config.toml
model = "autoregressive pixel model"
dataset = "Sentinel-2 satellite tiles (TerraMesh)"
train_examples = 145000
image_size = 16
horizontal_flip = true
levels_per_channel = 8
vocab_size = 513
arch = "transformer_decoder"
width = 256
layers = 7
norm = "layernorm"
norm_position = "pre"
activation = "gelu_tanh"
mlp_ratio = 4
head_dim = 48
fused_qkv = false
bias = "all"
qk_norm = false
parallel_block = false
inner_norm = false
drop_path = 0.05
positions = "sincos"
tie_embeddings = false
init = "trunc_normal_002"
residual_init = "scaled_by_depth"
optimizer = "adamw"
lr = 0.00096
beta1 = 0.9
beta2 = 0.95
eps = 1e-08
steps = 10600
batch_size = 192
epochs = 14.0
lr_schedule = "cosine"
final_lr_fraction = 0.1
warmup_steps = 2120
weight_decay = 0.2
Rows from block 4, named by matrix and row number. Rows with one number belong to one neuron. Each number is 128 + 24 x the weight over the matrix's rms, rounded and kept within 0 to 255. All counts start at 0. Numbers have three digits each.
# fc1: MLP up (model.blocks.4.mlp.fc1.weight, 1024x256), inputs 128-191
# fc2: MLP down (model.blocks.4.mlp.fc2.weight, 256x1024, transposed), outputs 128-191
fc1.414:124127146149113145127111159111126123121074159126162112137148101127133125100172162130117202121156141103152131131126103156128146077147137104132190127116142162155153172142130152107119131145157119
fc2.414:084117118089114077089137085134133069123146151114068121174141134115110144148111144102116115136128114133140131160142179162138192123113144154136091127151109084098099142130142159121100163160124128
fc1.415:129126126134123128120132124131131132122134128131124133121130126124126123134122130131124128130128130132128137129128129129131135130132128124130133130122123126128130128135123130121129126124123131
fc2.415:120126130121133137135130137129135128134138127126131122123124141127126122124133123133138132127128127124116132129130139136126126128127127123126124132131130131131127125134126126127128128134136128
fc1.416:172108104094143079150145137175113114176147109111111107160124145092126154135113140107132102121121105092142135126162104130138117083133105159144156145141122101119172150108132136090134148110136107
fc2.416:077145135164115181146104118116158171120042131162215149113145138183199084105160151124122159116161149143142124131081093106141127169127144130109150105071138176150069142086150132150112096131092074
fc1.417:195118139134151126058126162183106118135133137096116103114146150138134165122123130117151139114152115076086099112078141136147122123142122118103141146136178135093109087146134168133131141124120137
fc2.417:100150099176099106133148109056109123132089119109139134116153140160161099119221150129119161140143127181168151174132146123112094135150113138142132157146113132126138096136117108097139118142143090
fc1.418:136151186103124102166099129133163097155135125152131178136150158186153129113163154107126129105161116149157142128156170112138138098087144147091131135153168111079080140142135152088132087167110137
fc2.418:150143104158171118159158119118099160103132109137137156138120115078153163158102089083127079116132102105124132107142102107090111139148117136123157122131114071163193086147111102083142027154137135
fc1.419:132132136127134134134127124132119126129127133127132125133128127142119132122138125126130127133121122124122129134128126131128128124122132133128130127132135128132120131135132124125128136127126126
fc2.419:128122118126135116121127135130134126113101120126126141125127133096145135143123133126115125133135134133133130123123124126133134125124130129131131132124130123125130124123124122127127120116120137
fc1.420:179150116158131132132090141113112125125130140116177154102100096104140148150156200145143124132134174094135096152165131091126065168114110185130133130158195118097128149150078159113109125101133190
fc2.420:126127091141126138157151126124102099090087127112152135109086114147154121143084148124135077117101085129168089089122162128089101123144102127123107142142062136106136153143087171084088151092119116
fc1.421:135141135130069112108135143118115162151074119131124126117133104117147112137161121209082171115167148135145150120070106091169086124160077112140173134114115139129125052116106143154076175089129118
fc2.421:113104137130058147145102185103124137112075167102080118090128140132139057106107073157126158076135124107127139086105104129100122128106156067150102152074126133123087126120109164153140156028134158
fc1.422:171106147118123112132061174159108122108133142118071109146141109122108104097165117129091172133124149078101119092135128148141145122131140127091178152144128147145105102133129128145160158140147160
fc2.422:117166133110122129132152096087131133121179047112055127132099104127114119102127142093127145134127118165138150138139160104117093131137136095133137163131087107083142085141104048125118156118107121
fc1.423:132152146127147145146146159173088113205134105079122076137154108120136085148148126145150171221120095179145122119108130145157143102156165109125159164119134127157117146182185139131138126216132135
fc2.423:144118117106106081088142154106131122133120162115159190147175134148131153134128161156166097082107105131103144107160124133151110141165132116141178106117069133133146148119181144122127139091079047
fc1.424:129157180114111128157164191116128111090119147101160111138123108110110090119162145144159144145141125158149136116109138141141138092134126097118162139108181143162106114169122100102102163163123130
fc2.424:109132129090143132191167101137131118098116122130183153155134139102138147126108148161100076160135132117109152166148176103167133097192136121154089109115137092117121121124197099109110134125092115
fc1.425:126142135155100169163122176171175147143123133123129125127136151157144124151159105124102136157175123158133135116114087161158138128168124136136151130128128159092098165117106137130140126121124106
fc2.425:120126103104157097117114115136119145146161126080156105107133082156138119139034106126130137132144185127146102110141131131165143145118153145141083102117153171107145152094166135136159139126106168
fc1.426:124136124106156112149118142111100125102130143116181154165160176159113110129082151195126115140142165080144143109138145134167145132136162140159142145139129158079098186085190140087167126148095117
fc2.426:137146152146152111126137141098112121190146082077119129134112141117136106151158109074104174138134138110114147136156079134154112137131130126095110151101131155115098140125148165136131138155153164
fc1.427:108115137095096155109150149131163151095114217159192093121143150172126109156095122174137170179141106056122131145072125129184094138121106123145075174115141163125114112111122165109157131137120083
fc2.427:125172105153167134172061106087130144139166071138119171159154136097113168077136096122117115113088121091150120073140146138122117155133146144111180117155136112110094178121124100128133103118197134
fc1.428:179144133138113124135097110124139165153135142113176153149148175107135101088120119151103154174151164100101141136141110142181103185123139179082144105130095140148140151112169143143190139134093097
fc2.428:109136129127128107113122158118136119144082151118152141141149150147151139123136138149110108163132111128108152100089152140142148121185108115113126157098103133128092094122133143130117122140083140
fc1.429:175149083147117142083114103174101142165122131080112064109130132148184136159199156110129099153114147155085146165135128148179097198158144160094125121153148130172131156119166149170106097108173149
fc2.429:112157138124140135100101153139145145129143089134116150167147131107117185154069158158115155163151097110172108152159093100160160142116133162135156125136137062099133128130166132139150119133129110
fc1.430:129123124128132124134121124121142125125134121130131134134131133119133128129136130129128126126127127127122130133132132125125130125129129129123131126127130126127118128133124126130128119130134134
fc2.430:139138134139122124117122127128103125129132133128130131128136118144115124124121123114117130131132132138134125121120124133128129131124134123129139129123119128127115124121131128127129134128128124
fc1.431:145142136172145122157116127155150137136089127111096127163138153126137152151123109135134128159172097112136120134109097116144131116169099118125152140150125132109163126102130173143135177108122151
fc2.431:144141096077100116152132132137113162090204143124146112159134067100112130111115095123122106108150112134064117110107145089160157148145125118133150107140133132109072173080129164139126111122132147
fc1.432:136125134126134127122133123127127124129124121131126129128131140128127135127131116124129132127123126134132135132129126127134127134130114131131130126132128127122125130131130136127127122127142129
fc2.432:118138120130133120134132137127131130121117132123134123128134122134130125138128137116115128124130131120119125125131136129117129127133130128132128129128126119119124119125131119138127125126127130
fc1.433:131182125135114166083117128142131131154105127137162128131148127137130124155134144162126166162142151192144128160094150100099092151174094135111146120106117159134138104112133107121121101173116133
fc2.433:123130072099132122149165100146106124110164126108144138136145131098124130139141106178125073107136124108108127133140121123129137137184106110171116127134140145172178069127108151093140129131146151
fc1.434:172141094140111119153060143149085197121078115088159112097129114127176128114159117133119141152138189145127152118104050086127109162121096149104150173106138102125124142114159149139157114152119089
fc2.434:143133130104163115113140165112161118181141150111081124197130130110103152142009098136112065088113089133145098107113128200136168078132135151140103138162147126142175201141134122155135109118130163
fc1.435:140135130133127132133130130128123125139126132135128121116135123138136127134122130127123116118126122123120131122117121134124129131126120126128131130124131134119119134115125126115126128134137126
fc2.435:107116109109147125135135128131161138122109121111137134138132129111112118131145145136126137135131138137123118130132136124119129126117131129122120127121126116125126122136125127137134129133132130
fc1.436:169163143228074138179121135107135137155111074141107158127151152112154162099173158144129110102092140109133161077098087120113097161114137163115194131127137126105113099128140186102094103108114151
fc2.436:171096111154134073140105118121094151125162114148149093092156191129156120070220115152123092065117127148124187059119142107110067160107117125115159125149162081158153149087110165120118101096115148
fc1.437:146116151176146113134149167116168127148102138131135080094161128106157164130170147174126145154146137126105108119122109127137141139172112150148161134137148142154151136125125153115129124138165162
fc2.437:156069142103133147129111108198125122113116140104139148114155079100138168126163122111131111155131159157090140130117130136136129131160112201178136123158114133134155176120171130128148116114150152
fc1.438:137178146117132151117138117181117168194142111100107127171135154125132153166086121129160149132185157177126140099128090156176167122140129154091134130110155151128091154112148137179188199156098116
fc2.438:135117147082162121110095160113129130146099134134151143101119122136125153126132101085099143107168102113121091085086137185093144102132126127120065123118132149103119136125106146124133113134118132
fc1.439:129106146098167137112154165104154111146113183125173132119166172173163160159103142153085145096118211124087148155127113152082172117088125128136124120095115171118112113113123141104163108110166127
fc2.439:059126118108161111115109152154180041098100162166104116141118156172152112136111126124118044164095110175115101106101170058092178125098129123165154146116032099164119123141100111148111099163125182
fc1.440:179151142136168129155082111123136108122159134080126115154154141176127128154141191139147129173116137101151118132159113114166133140119160128120111114135115143091078146143165145110176130157115138
fc2.440:179132109117124115094142147119114145165130132102167121091117067099099109143081133137126073097145160110095138103169123124137099098140102137139120143127152152143136148106129154112152139125143163
fc1.441:130126127125126126129131133135120129126127129127122121121132122126135128137127129136129127126118126124133130132126123130135127123125132126125132133121133129128133133131124129128125120128135125
fc2.441:120122124118137147128135125130144136131127121129136131126119132140106136122142133120126136131130128129116124128136139122122126132124126124124125123132137130134130129129127134129133127131130123
fc1.442:111142138142117149162095146168097114167143119129161142158136189160146173115123124175148067153176161136085132128159108152172144108165152131092137147142158130162085168111186155164115159139138122
fc2.442:134152167099138145097124163103105086134127087199171135115124158134150141155124116133139086108146107119118184127109127089129115109116149098085158137128099066162136108143150094120130135130175145
fc1.443:116062140190120168146118133143122157147124126151153110160128123115122120130145152109101160104134151113123130106116082125157132056129115134069171126147158116147131114139114102123152102081140100
fc2.443:093216081055094071045117106100086088099105100114155159085086203141134110114123097112114090114165181170135145159167170084121138190103168128135133170129119146090129151109083147115188155130148140
fc1.444:109173161133141112136140140128142129133093110113126193124160149163140068101109107125142142119117150161137130157055104172163132150138140142142137123089147158156121132132157142131160125166121108
fc2.444:118109065088171127169124118111124149151130068122124173137094140109165135084176129124101052123129146173133132149124121079128096160159162149119092148140144104083143162119134137134188103135146105
fc1.445:108122113119129156076115125093141156137110175125115118128157143126112136154171144169094133130134167142101181170120145106145165127118118116099114110084135154100108137116133117136158113107201080
fc2.445:156116129084171141172106146086181068079125120117109129166140141105175110107125124165198058133047120109096171107130135088143106110098104113202155167118118115155160144170146111111159108134147140
fc1.446:164109155108128109117138188141143155141127172185156123105127124100120113168130161153153140141115139106092138171125121154117106132143130141119153116132131143130119178120159134152150118142122097
fc2.446:052164132129129118131134161097140101074120120099054146176159139170135104092170126147128131155130136151171135106094151141181144075128137120092129160101151101131100148129126116109116123144159081
fc1.447:158099094129174112149130129200126134182123113137109096105127121117150193160087164115143103180169131098109108151141130142150157112120135136085116188111127128106134211130137146121184087153142129
fc2.447:101122160157138104086133146083053148088188105122093105137150140143131137139137142164120104126140172131192138118155159147126110112125100134094131160120128113163118118118128123147117149118103123
fc1.448:058148089175123129131096119091111147169140140134099116111120122133106141179121150153111158166171124166173117114126138132137140118142102124049151151163162131096139141155105133153165149160101141
fc2.448:136125177118124106160100127126107126114163096113130179171092170101096129098132082128115118166089150118125164118117169075162127135105130133165164102126154088129064138139136140141123106143097130
fc1.449:096166168135109093074159147182122132149124142127124131126141153146129086113132145150129192167125152143148179130143123080125162178122141139061126143135093140140108142162160150199113094193101140
fc2.449:113109089122156063040126123110183133089097126145189110135125143151144090149143153141141139112119170096108111161077112107111158204104176125136095111105093141134163130112142125121108097122133098
fc1.450:127120133130128127130133134130122134129131129120128128129121121138123123123130129124125128128130124134124124127123125129127127128125129134121129130129127127128126133127129126128119134124130128
fc2.450:142128117124129124129126103127135125124124125123120123120137139115147139130119128137149126125130130126128127141126124122128129131134127127128128121119128128124122131127137127127127125126133126
fc1.451:155137097145114116149111128133127195158114089153189145084136137105116157171097132135071150149118185103109171149115116099110134122152123156108119112140121160126091157145141125126159062151095119
fc2.451:099133195124094106122157102121164066092236129105054123165219134178118127096094150099194104118131084080142107164126153120194139122098110101147187174120166082136136115130059126134088238134140099
fc1.452:100141169099160109131135116104147169100082173154170145137147142117163137124111146131128152176169128145049141184210154117106146178114149133106131162128130140135139122121170175134124121166138140
fc2.452:110120094084160106139121122177108149117133107114144143111137133111160102134152087115108061125162157141125144127141125113108164132125132146173089108128164157138135117119116153088171126136144139
fc1.453:128129122133126125130131130122131132136129127122131128133125127126133126127126128129129126130135132125123127119133128127124125132132135123133127122128123126131132121128122125126133125129132130
fc2.453:125128143120120129124123121128122126120145130133123131126133128137126124117126133130120130128123124131132129126121115137128130131126129129127133131135127136132124130129132127129124129127127128
fc1.454:155155170175104157122130119123109111127087133151119160157161136147148151138128188121141138148112115123098148118131150152118146151103106127068109181163122113118114130113100116108127105124133111
fc2.454:149127112138105139107117082116120132123160118164134133107175118142124138102112116130120128117113123123114147118109151161124136126121132124126131128173129136100104144127109126100149112131134093
fc1.455:127133131133120120131132122126125128122122131129128128128125132121131125132133135129134124127123124127126131138136139130134129127137118120131121126137134131126134129132144114129135133127129139
fc2.455:138119123117138147130134113134148138131132118114128128127122118148124136123128121112121138140130140148115120126130135134129125142127131130131140134133142133130121129129121115129123123120129131
fc1.456:147121105190186141119133082095107145164152109100106127121130131168138125108099145154110135179123142205098104134118130137145122164175109129064102118149163158141152089119099168142210164118109092
fc2.456:120136124054112126093145160145100122095118133144132154127076085062131145158171116078098163074134094082087104152164119147121143124122142111185120127132071104088137135146167084085110138137124129
fc1.457:121126134136123123129133129140128130121135121136124129124137132129125124129124125134130129122128127126124126129125133118125132130124129139128137131123129121132126130133126127128131134122134140
fc2.457:127136129122124128132136126127132132129127124126122126122128127130128121134133124116124126128126133129123121132127133134123128122124127124125119126125125128127127126131139125135130126124128131
fc1.458:124140119151129159092109127101145161141134156142137068127141085143131127116141128155118150123203086123173127101157111138183174112118138111079135151124159142056090131153139158143157142144167149
fc2.458:141101119103070150144154141150101089105151093119101134109140234115134110112129188098170125168103181157108165180186150092099098134106140134121101108135123081170106104139133118163154154122133143
fc1.459:104143173107147159123143186123157109095015128137120156137190160163127142118124175181141098098116117141120129118126148165112138125122134129091134132113108127115162166150142116136122162175137153
fc2.459:121126102164133130105119078118073140166243164122112114115112094142117123149103127101134178158134124122151123131121111125137125133125121142133152135124068149118136127108121096139112113133138120
fc1.460:129126120123126134119131131123132130136125126124130129132125135113129134134128132132124131132130126125132128125130132124129132129133119130129123129126129131130134129126128128126130122129123125
fc2.460:148133135132132134139122112127123133126132133131131128123132106167117132114118125118139131122129123132128130134132127128126128129128128130130135133130134131130129129121129133127130132130127124
fc1.461:124184136146147163122145109150098120155159078097141137109121132142142178140154133082105151148161129124152113121166109094155137144170111140088148161148117114159120151116108136142137140185128128
fc2.461:138086120111135070099112122118174143123144126145130137140144120112129110090095121153132100106110192074095134123115123129104133140141152117151111102135115130130128185121129120120130105116143108
fc1.462:090115119160099174153119111122118157140092119119187103154191149118124111132088153116094147135121180126110152169121082131151113100144137122117147156121137189121159127168147127151126111089121138
fc2.462:145127101143149101118137089121141107131164115099061125151183141127071122068131102120101146109076097128145104151176154194115139152148123163132134119151121122189113128158084125138140154132133155
fc1.463:133130129124132138135132126147126134131126131134129125126133119139115126120128129124134133120134122134120123128130127126128127125122127132126124130135129125120127129119119138128126127124126127
fc2.463:106124118132136127123128136124127126135122127118122141130125138096157137145131121132131130126130120125138125136115125125121123121133125128127123130121125123131127129132123131130132130140130129
fc1.464:145140139121125088135157152128135192140132128122137145148141146131161144103144167135111124129126148115076142164118121097110085153096163195103126110180095146104094100109139152110123107150151100
fc2.464:102082158094112146118157124126123140105119148125145072106179118114125123162106130159138087093124098066167127105099082145126129096125136155129110103170151198206181087143126180107122160136114128
fc1.465:162074160123174136091118153156137125110126143101132130158164165126123162138160163108138153104106093110078113103155080128146103111128097130061156136165088124113093135142136152148112121143147136
fc2.465:093174091125083144114124076067101119133125117122094166153112105151131103150122147095121218140107133142147149127140133153114103157138120114113118151075108175097141139140130157138101139106074121
fc1.466:131127129128135131126134121134132130134132123129137131139136124133132132120134126128128130125133126131125129127128131127120133125124132132126130129124128127135116128117129128123129130131128132
fc2.466:122130131140117115123121127127111123129128131132118132127135131107134113131129126139132126126130132127140130129118118134129134123133128123130135130123121129127124129129133126119129124128123126
fc1.467:150157090141128111094098132193141113116144121076138112136127152170114191156122130096110128160153114170137110127093142086147158131141101106103147180117116136126150164129129155171135115169121114
fc2.467:077119134149096117153131179129147091121127136149102153113119134115115134163120192171140139096146097105168142127102162084160140142139152098091133185129106115087144169130162123125117120105171109
fc1.468:175113163139160098074115162189147103138152147125144124173130130106132134115119154108087116147124120104081117146161100112136112129139109136107147193108147118127109131117110116116139136150146117
fc2.468:132130131121093118157155083072107120108095111124128134143111141137146133109099124107155131153109145161132123168130127106116127163142133149104126143142093120118135162121113105149116125133107132
fc1.469:156132165122082194125148197150154208133068170130149117125127130141148133142100133190104160118148200138104152084097107130150174104177108151080124094081136185142131143125136108133177086132142145
fc2.469:162202125162115199053112198125121116153035156180093086149168174130085163071126154157100164148051114106137133091165129155113130134164122144126104192160041144113080153115175146144074096080113105
fc1.470:138107163113129123119122152168145161133119152171159147138138124155155112135151142147141126165134136137106131158111159129141159120143123133127140131176180140102088065121117138124102151112142103
fc2.470:122101078125120077140147142075132121135151139125115154126136180122124097108127073155093086131144146144127125179096117091171144160087093146157100145165145132082138133105085174093159119150175167
fc1.471:130126129128138126131127129135128133125127123127131134130132136138130129122128127126135131124128127128125122129133125126128128125128121124124134130128127125127128127126125136124132126121138127
fc2.471:107137128138122125125130135124127123133136128130125126128137125110130117137133134127107120128124129121136124128122126129123129126131128128130121126124117125120130122126133126132128129132123129
fc1.472:160079148144146131125111161174111127178132132076104107116120146144135158103163141128083156159126131128096121104076125102159098124079155109113134146142140155102136101134113132120201123091155140
fc2.472:127166156136101087096102079085134114113144133126136157142146142123115159163110123112151136132104067140128154192163156120145168126094135129136186130134105152115166125144104111088115112149112067
fc1.473:122172129156089177135128115108111108156078077123156160153133117140141152167164169141147133151112156161137170149099110137140135123156131178108098164122093138112135122163116123147129104131164135
fc2.473:096118119106055104127098086109121117087142104084147113127131125118145087121088134121129142153094127114143132157129123111105150148134100117127132148143123072133094185108130096102113105127111117
fc1.474:153162142144152111125127178173116137144135122096168135104170151117134107123076105128136124114144113142097108153198070145148101127113136143121160159107136220146123142105152111116157130167139155
fc2.474:118130126109131156230126112141128127081128066145115123158149135117133117112077113125116132131089082141054133184142126140141137134117125153215147079124128084188134124128121110108128141217129137
fc1.475:130120125133121125128128132124136128126130127133124126119124132127136123124129127131127126129128124124127130130130124122126130129132129123121133128125125127129124134131129127121130131126125135
fc2.475:127132129117128124127131131127123132120116126124141133132126130137112130121124133113121139134125135138123124122127133134121120130123136128131133130130128129127128120124128125128129136119131128
fc1.476:088132156140086143177118138147192157107116123089134129143156170159146155183133150139154177134142131094095146157103138129145117141146130102089139096135145146148051105161138136124112092172109096
fc2.476:143121096146142172150101122153094173097149111107182105138126106129154095166136064117143103171163122086077123156050129081149163159164123103089130074125095185125125143124116099116142099167132133
fc1.477:113139119116162113126135116138105135175127110112174115130137119119148139143149116164092137149123185103107139104144132151148171113125162152117127140122136164132089131182116166134168154149157118
fc2.477:182131128181098134154147022155102130125103174102110109128103128124137137097164151096142187136142146153166098127184134145145102138200106124131150134159096096128129076129129140127105121127099126
fc1.478:116164108116130134103094131120111114133130139152130136168100179096132118120158133134133145119133123158079137134130133150111165148146114152101127141124133087110105146118123123103120151149154145
fc2.478:128143087108140114147175124069109201132156101139127123129105181138112112098131103159138130131104088165082135116159105149140147147120129116152134106127187090122140160136154128132155113153087162
fc1.479:105125117112139212090072124137107097145113145108091145098131106107128124103146141143074164097150134142137124099131109118119157178123109153108146124145167164102094148174121127113166120146179202
fc2.479:122164026111131151115125138098136094211063071122058216123074174099127148057085148133076108128081161118149055137124124089086090185113114160153158146112127142120108125163096119150138104115111169
fc1.480:189149115159117137137146105155124160149118131141152132123128115104129159150150139199115141148170130154153136100165120124177111166127125161111153159163122182096091113177123207130151173110118064
fc2.480:105167077181096089141156070119120126151100124120058164144115158109146125091158142161163114141112076165157124158134100149158119171128171176139166138163080118130111094165115176152134142097120118
fc1.481:087109100138165118153103120128136155159104159114147136149128142157163139154120121156060129153138156160083143093046105045141146125171146133146123114096155151120123136112131150181175116133115143
fc2.481:061171175108110159135173218155117148093130120148056179157162173118110099072121142133133142144090109115177124170149091136157119165141175176167184144146096068174160129115113122137156148114109163
fc1.482:109139155143098158143115134120164124156180155128117136126133167182112169089154157144107074169090105090132139169173138129119135099111132124141127124116114150127121176120119105133102120148103136
fc2.482:144108091131146082106134189113083137073045124127143140111177103076148112144109126132151140113139136179139142098115145150128107134130128115114144143125129130131135126132133124125139113125133138
fc1.483:122123123125138132122129133121126128141121124125133131130122127120126137138127125125123133130134130126128123124129129125130123128133132129125126133128131134126124130127132121127121131132132117
fc2.483:140130133128124120137128095128124124121125131128121129130138117148123127118116133139138121120136125122137133135130126125127124121132126125128130129125118128127125133125127130134125127130128125
fc1.484:118086182179071146191169138127145162123090111107113080111145144129141131117144121146085174087147123099131194097159058124125162143116097123080166113099177161145142078167108154147142127150157163
fc2.484:113116118113129091161101152116123113106108141106134136170157112082157138158128034132131081099159045115125118131095123065160147150155124086190172138124106141130159152130123106154148080131194150
fc1.485:124119125131135133128130128136130133128122128132132127132132124125123125130129126126128131126127126131122124128128129127130130129130125134129130132131127125127125131125123130128129126119125128
fc2.485:131129134130125122130128128128122128135152127123126122127137134119141120132129132133133122122128126121128130129126127129124129125127122125122118123120120124124119126126135128132129130132135129
fc1.486:147161190140142142127159149177148131168135135127110178126151162102116194118079133128102087099189122099163110148122138098143138130152117135102108183107141148132134190145119191113116124149132118
fc2.486:145170087101167116180119212118153122159106122141086161134117145104132173103143187132133146129107108134136120141133101125099139143138135142147154146149148110093060168141097119102108131146137156
fc1.487:146148148139117108134121103075066148133108143119114116116107134126129139145147141184113120161172237110098169141121125082153114131164110131093117149161194142132164115116163144147153170133127156
fc2.487:115139157124131115202147125150166125087154143079115118210149163138125113093130106092185165150120161098126145108140162139204150116121131141127108117157144092125138147120126121097115152099154180
fc1.488:136098123140092180136154117102114097147113107075103138149154130101160143153149157130104140126147092136101159189135095120145098142154135128125071147125106164122106159159170163181155117146170086
fc2.488:138156163104135104156098150120176141124144107101172093112121106094136117129165137131149149152136118130139167131099155058155147134134142121107161134149128110129103157111100102118136134110140156
fc1.489:118125168157140101175134162130169126144109117091131086123175179163141084115111147135107119121141138138066140169151057129170119153109159163136119188147174158100135078126159139113156123189193050
fc2.489:141107099122147125093131125098101158135113138105173095117135145111139131149165127189067076126142117120113114120111122139142125093143175136173112144157159148115149079152188145126208154160142123
fc1.490:178150117117039131121134141129109145132134115181182158078118118098147129167130135120131109097132132174102143111161123076154131164169128157105132117163096117147128134114151095157126085121114125
fc2.490:081119114158195127122186121132171111140120140058068106188131076194095133144118118150072141138139115035140080100098148177130147075121093105117072152060169177136129104152094202143095178148155170
fc1.491:128112134172153122163155133153128141093072126115174098167156147145139108198148127151111104159137146110115093155149134139097220128154102153097152138129112157155149126125114151119137082143177149
fc2.491:147082101132115143139122159125110172091119124090175080173166102099148107129178104149071106109150125096135104098135130161169180072183086118145120127153072150162196173140113163107157087151214141
fc1.492:063162146143148098091160123127156146136089124127135135126146134149161108133117181121094139119153146111134126151075156140128168130093207152073117159133174194090108111105108156134179113109172125
fc2.492:152135083081121159092126070136090132102122129171185071101070064056130117138152125153167164137100108127158097150189137100114102058150127074116130162189070111179158052142149056154115172170125122
fc1.493:139108123132182108129162119111138127127113109145098114146133129119138122150152206130156134155131109150126127166160097147104140120134110165109129127150132145133166147111156124118131143116124131
fc2.493:156133097119133129108078096147122151145151147147146120080105100125113110140116103118126147121137174139103100116114138165153125139107149138104166125112148118152130135139133117122110122102129119
fc1.494:125093136157121150142152131118114135124087144146147121142122138140152140172139094146137136147098118118098093090117111124146095113132096109126141113085117124147093104126134142142122098130094128
fc2.494:142093114111107112100126146131094138126154117132111116067123122083159114096140099095145101095154178181119165123183089127098126134152114124104128130133178152154133117098134140117202102131146116
fc1.495:134128126128130130126123125133120133128135123136133130124129124138121123126126129129126126134125124124129125132120125123133128118121133123127133129126128123126118133130120131119123117126129130
fc2.495:117138127136136120123132141121115128124112130128131130124134128098147136142128127121128125115132131130126123131119136133125126121125129121124126125117126128123126115132135132133134129136139129
fc1.496:144150111129187093085123164148118152165140153156145106102111125119093130197076089164107133126134114097108122120162161153149200108133100124100140144108106126112150147131129147146140128101125166
fc2.496:113145150106116178126091143172156097026133143131107151135171124128105147071130092059143160102101159084084149129025058099137123204135116101106146101119158135131110145141120108120120124116171096
fc1.497:123130098098132104171137136138143112125158117113114143131158125164142149111165133124101090153115087126117121151158107110117109143124116127147114155117136140133130170125156129135143154162140168
fc2.497:120112128152133165089137128123123120130102114140126113127150100098130121144100150124163186130131146156134140101107121140121124124158124124098145126126111143095101105118118105130124115119143141
fc1.498:164177160138074142157128112195134123166131125117151138094133131134147224175142149096131136119211133178146120135192106096159146164168089162092159180099135137141147164127088136144140110153113144
fc2.498:057115090097171074113120148066163115154121116114077100151111133160122104102122101110142179109109107100113092106132134153137158118099167128152067080131103152075113095137148131110152088075142124
fc1.499:109134162168111154107179134094118148108121173139118144086149096115144141139091146115090149116114153207097143122116122108108129178112163144040110144139178122116086130157146165199134126138120161
fc2.499:077110134133087146150142181144169134113120120122118149151152161183130112097145133134180143138106146110116152152116119105140103159117117100119203116097089123077112148113141114098128118141111091
fc1.500:153121166163152095098158123145130113135112135080144100159152194205153128147199116136147111134164104105150136089103156138151125113106124131074120139139126126130150101134106144119099177115132148
fc2.500:125109098146146103119154080066114152113193097112099116166152157179145089109156102136117064141137151064111133130164177150160088167107120136098119154102107121129153129103120150113131136112121136
fc1.501:114124095103164138120140136147140122151123100087140115145155136141134095156137116121127133130144119096137112193111131129182134153143140147116075123116133133126133132134169170131122150153131141
fc2.501:148128103158101114158129117106132134147122147117110147149142112121119156127123154135122136139112102123129136136146126144151097160136117133174167109159115130110179147152162115123156114107116085
fc1.502:124099110128088107187145146131138095164129129098114149098168135140122110131100162141133150123133143108130155182083131107141128098144092128146181166175132171127120090141109113110173129157174075
fc2.502:147115077072096158136159147116091093118150121125144127156136176128129157127187136152114076160122118163109102142149124122131132106154102120179124092142135154131122135116121150091118125152120152
fc1.503:125135150134089107093150151144118158109133133151165126109137133115132103120142153126113145114202139105105146143104149125190141149150128144118103093129159138121086145091113126105145111125119080
fc2.503:130077096128199112118085093102162111154170081088134089167130103152125119087097153119113078164060181081141094123188144141084101098096149119122152154134122130152119118187111135110119120154131133
fc1.504:184089161151134165122078151165119157115107179135164152137109125133148122101146128116119112128148170088094131119101129103133149142101132145145150113135139126116131076123097161138144090129125109
fc2.504:100132172149115151137086114059133148096141132126126132153128125110134096144117129117158151155132092116119139148101139109145111134118126131108135109074110125105165109115129096112121096130105137
fc1.505:122115097118118138161101144125128131169112141157143121094140136129153135182170131129120185134166158175150151153175113115085130094157172168114143127115111184138157141140154165145181090125136176
fc2.505:105145125183157137065109085120131144112140132125077128158119128141121133112070099118150096174116114104096131146058133135173122150105127128133130152115156119121136115134110120138099130139093144
fc1.506:126120148144179175116107149109133138196088141156135137114145150152145165193133148167167091153132121197094187134136064115122142104123140150114093098092138128124143131089178120156114112136116149
fc2.506:117155088101071137157129122188142131066134133148104148133111129104130119115139134082183099175135167145168128131124118108183127174146125131131134168148122134092080173151100115135148156162123130
fc1.507:107140119128108142120118115139147134132135148155155153174141146140108149189113118128108137140105122124117110162121155118176111148180102105136142110108106133074125116138107115116080157097092123
fc2.507:163124164114151146130092182120125114112125178133097104147173093123113159104139101096123161134100113123115128076144165179116149121134147118171106118159107137095128173159140152119165139093203169
fc1.508:128179137139124113115132113095099164131121138113143149137133158169148162120131184160105173108124111062120119159102090154136088184139126179096094138158164119109151148134129132146129150136104110
fc2.508:138110122098142112151136124181108118110152123132163125135165147094122183066139118178141149126115133101159115148152108090164109151147105200145171122166174066121117148136176135147163114150165137
fc1.509:138125146153140116093174145134131137171153145120176144135147109114143132178124171135122148229149200110097129181120121146202126131124130134125108129070148143122106167107147161162129100133119108
fc2.509:167072111131138149138092106124093099135133154159105126147131117141165109077163154065097142128118127158131121097106145157105096125095132169090120109139106130118150066142143136119141081110103172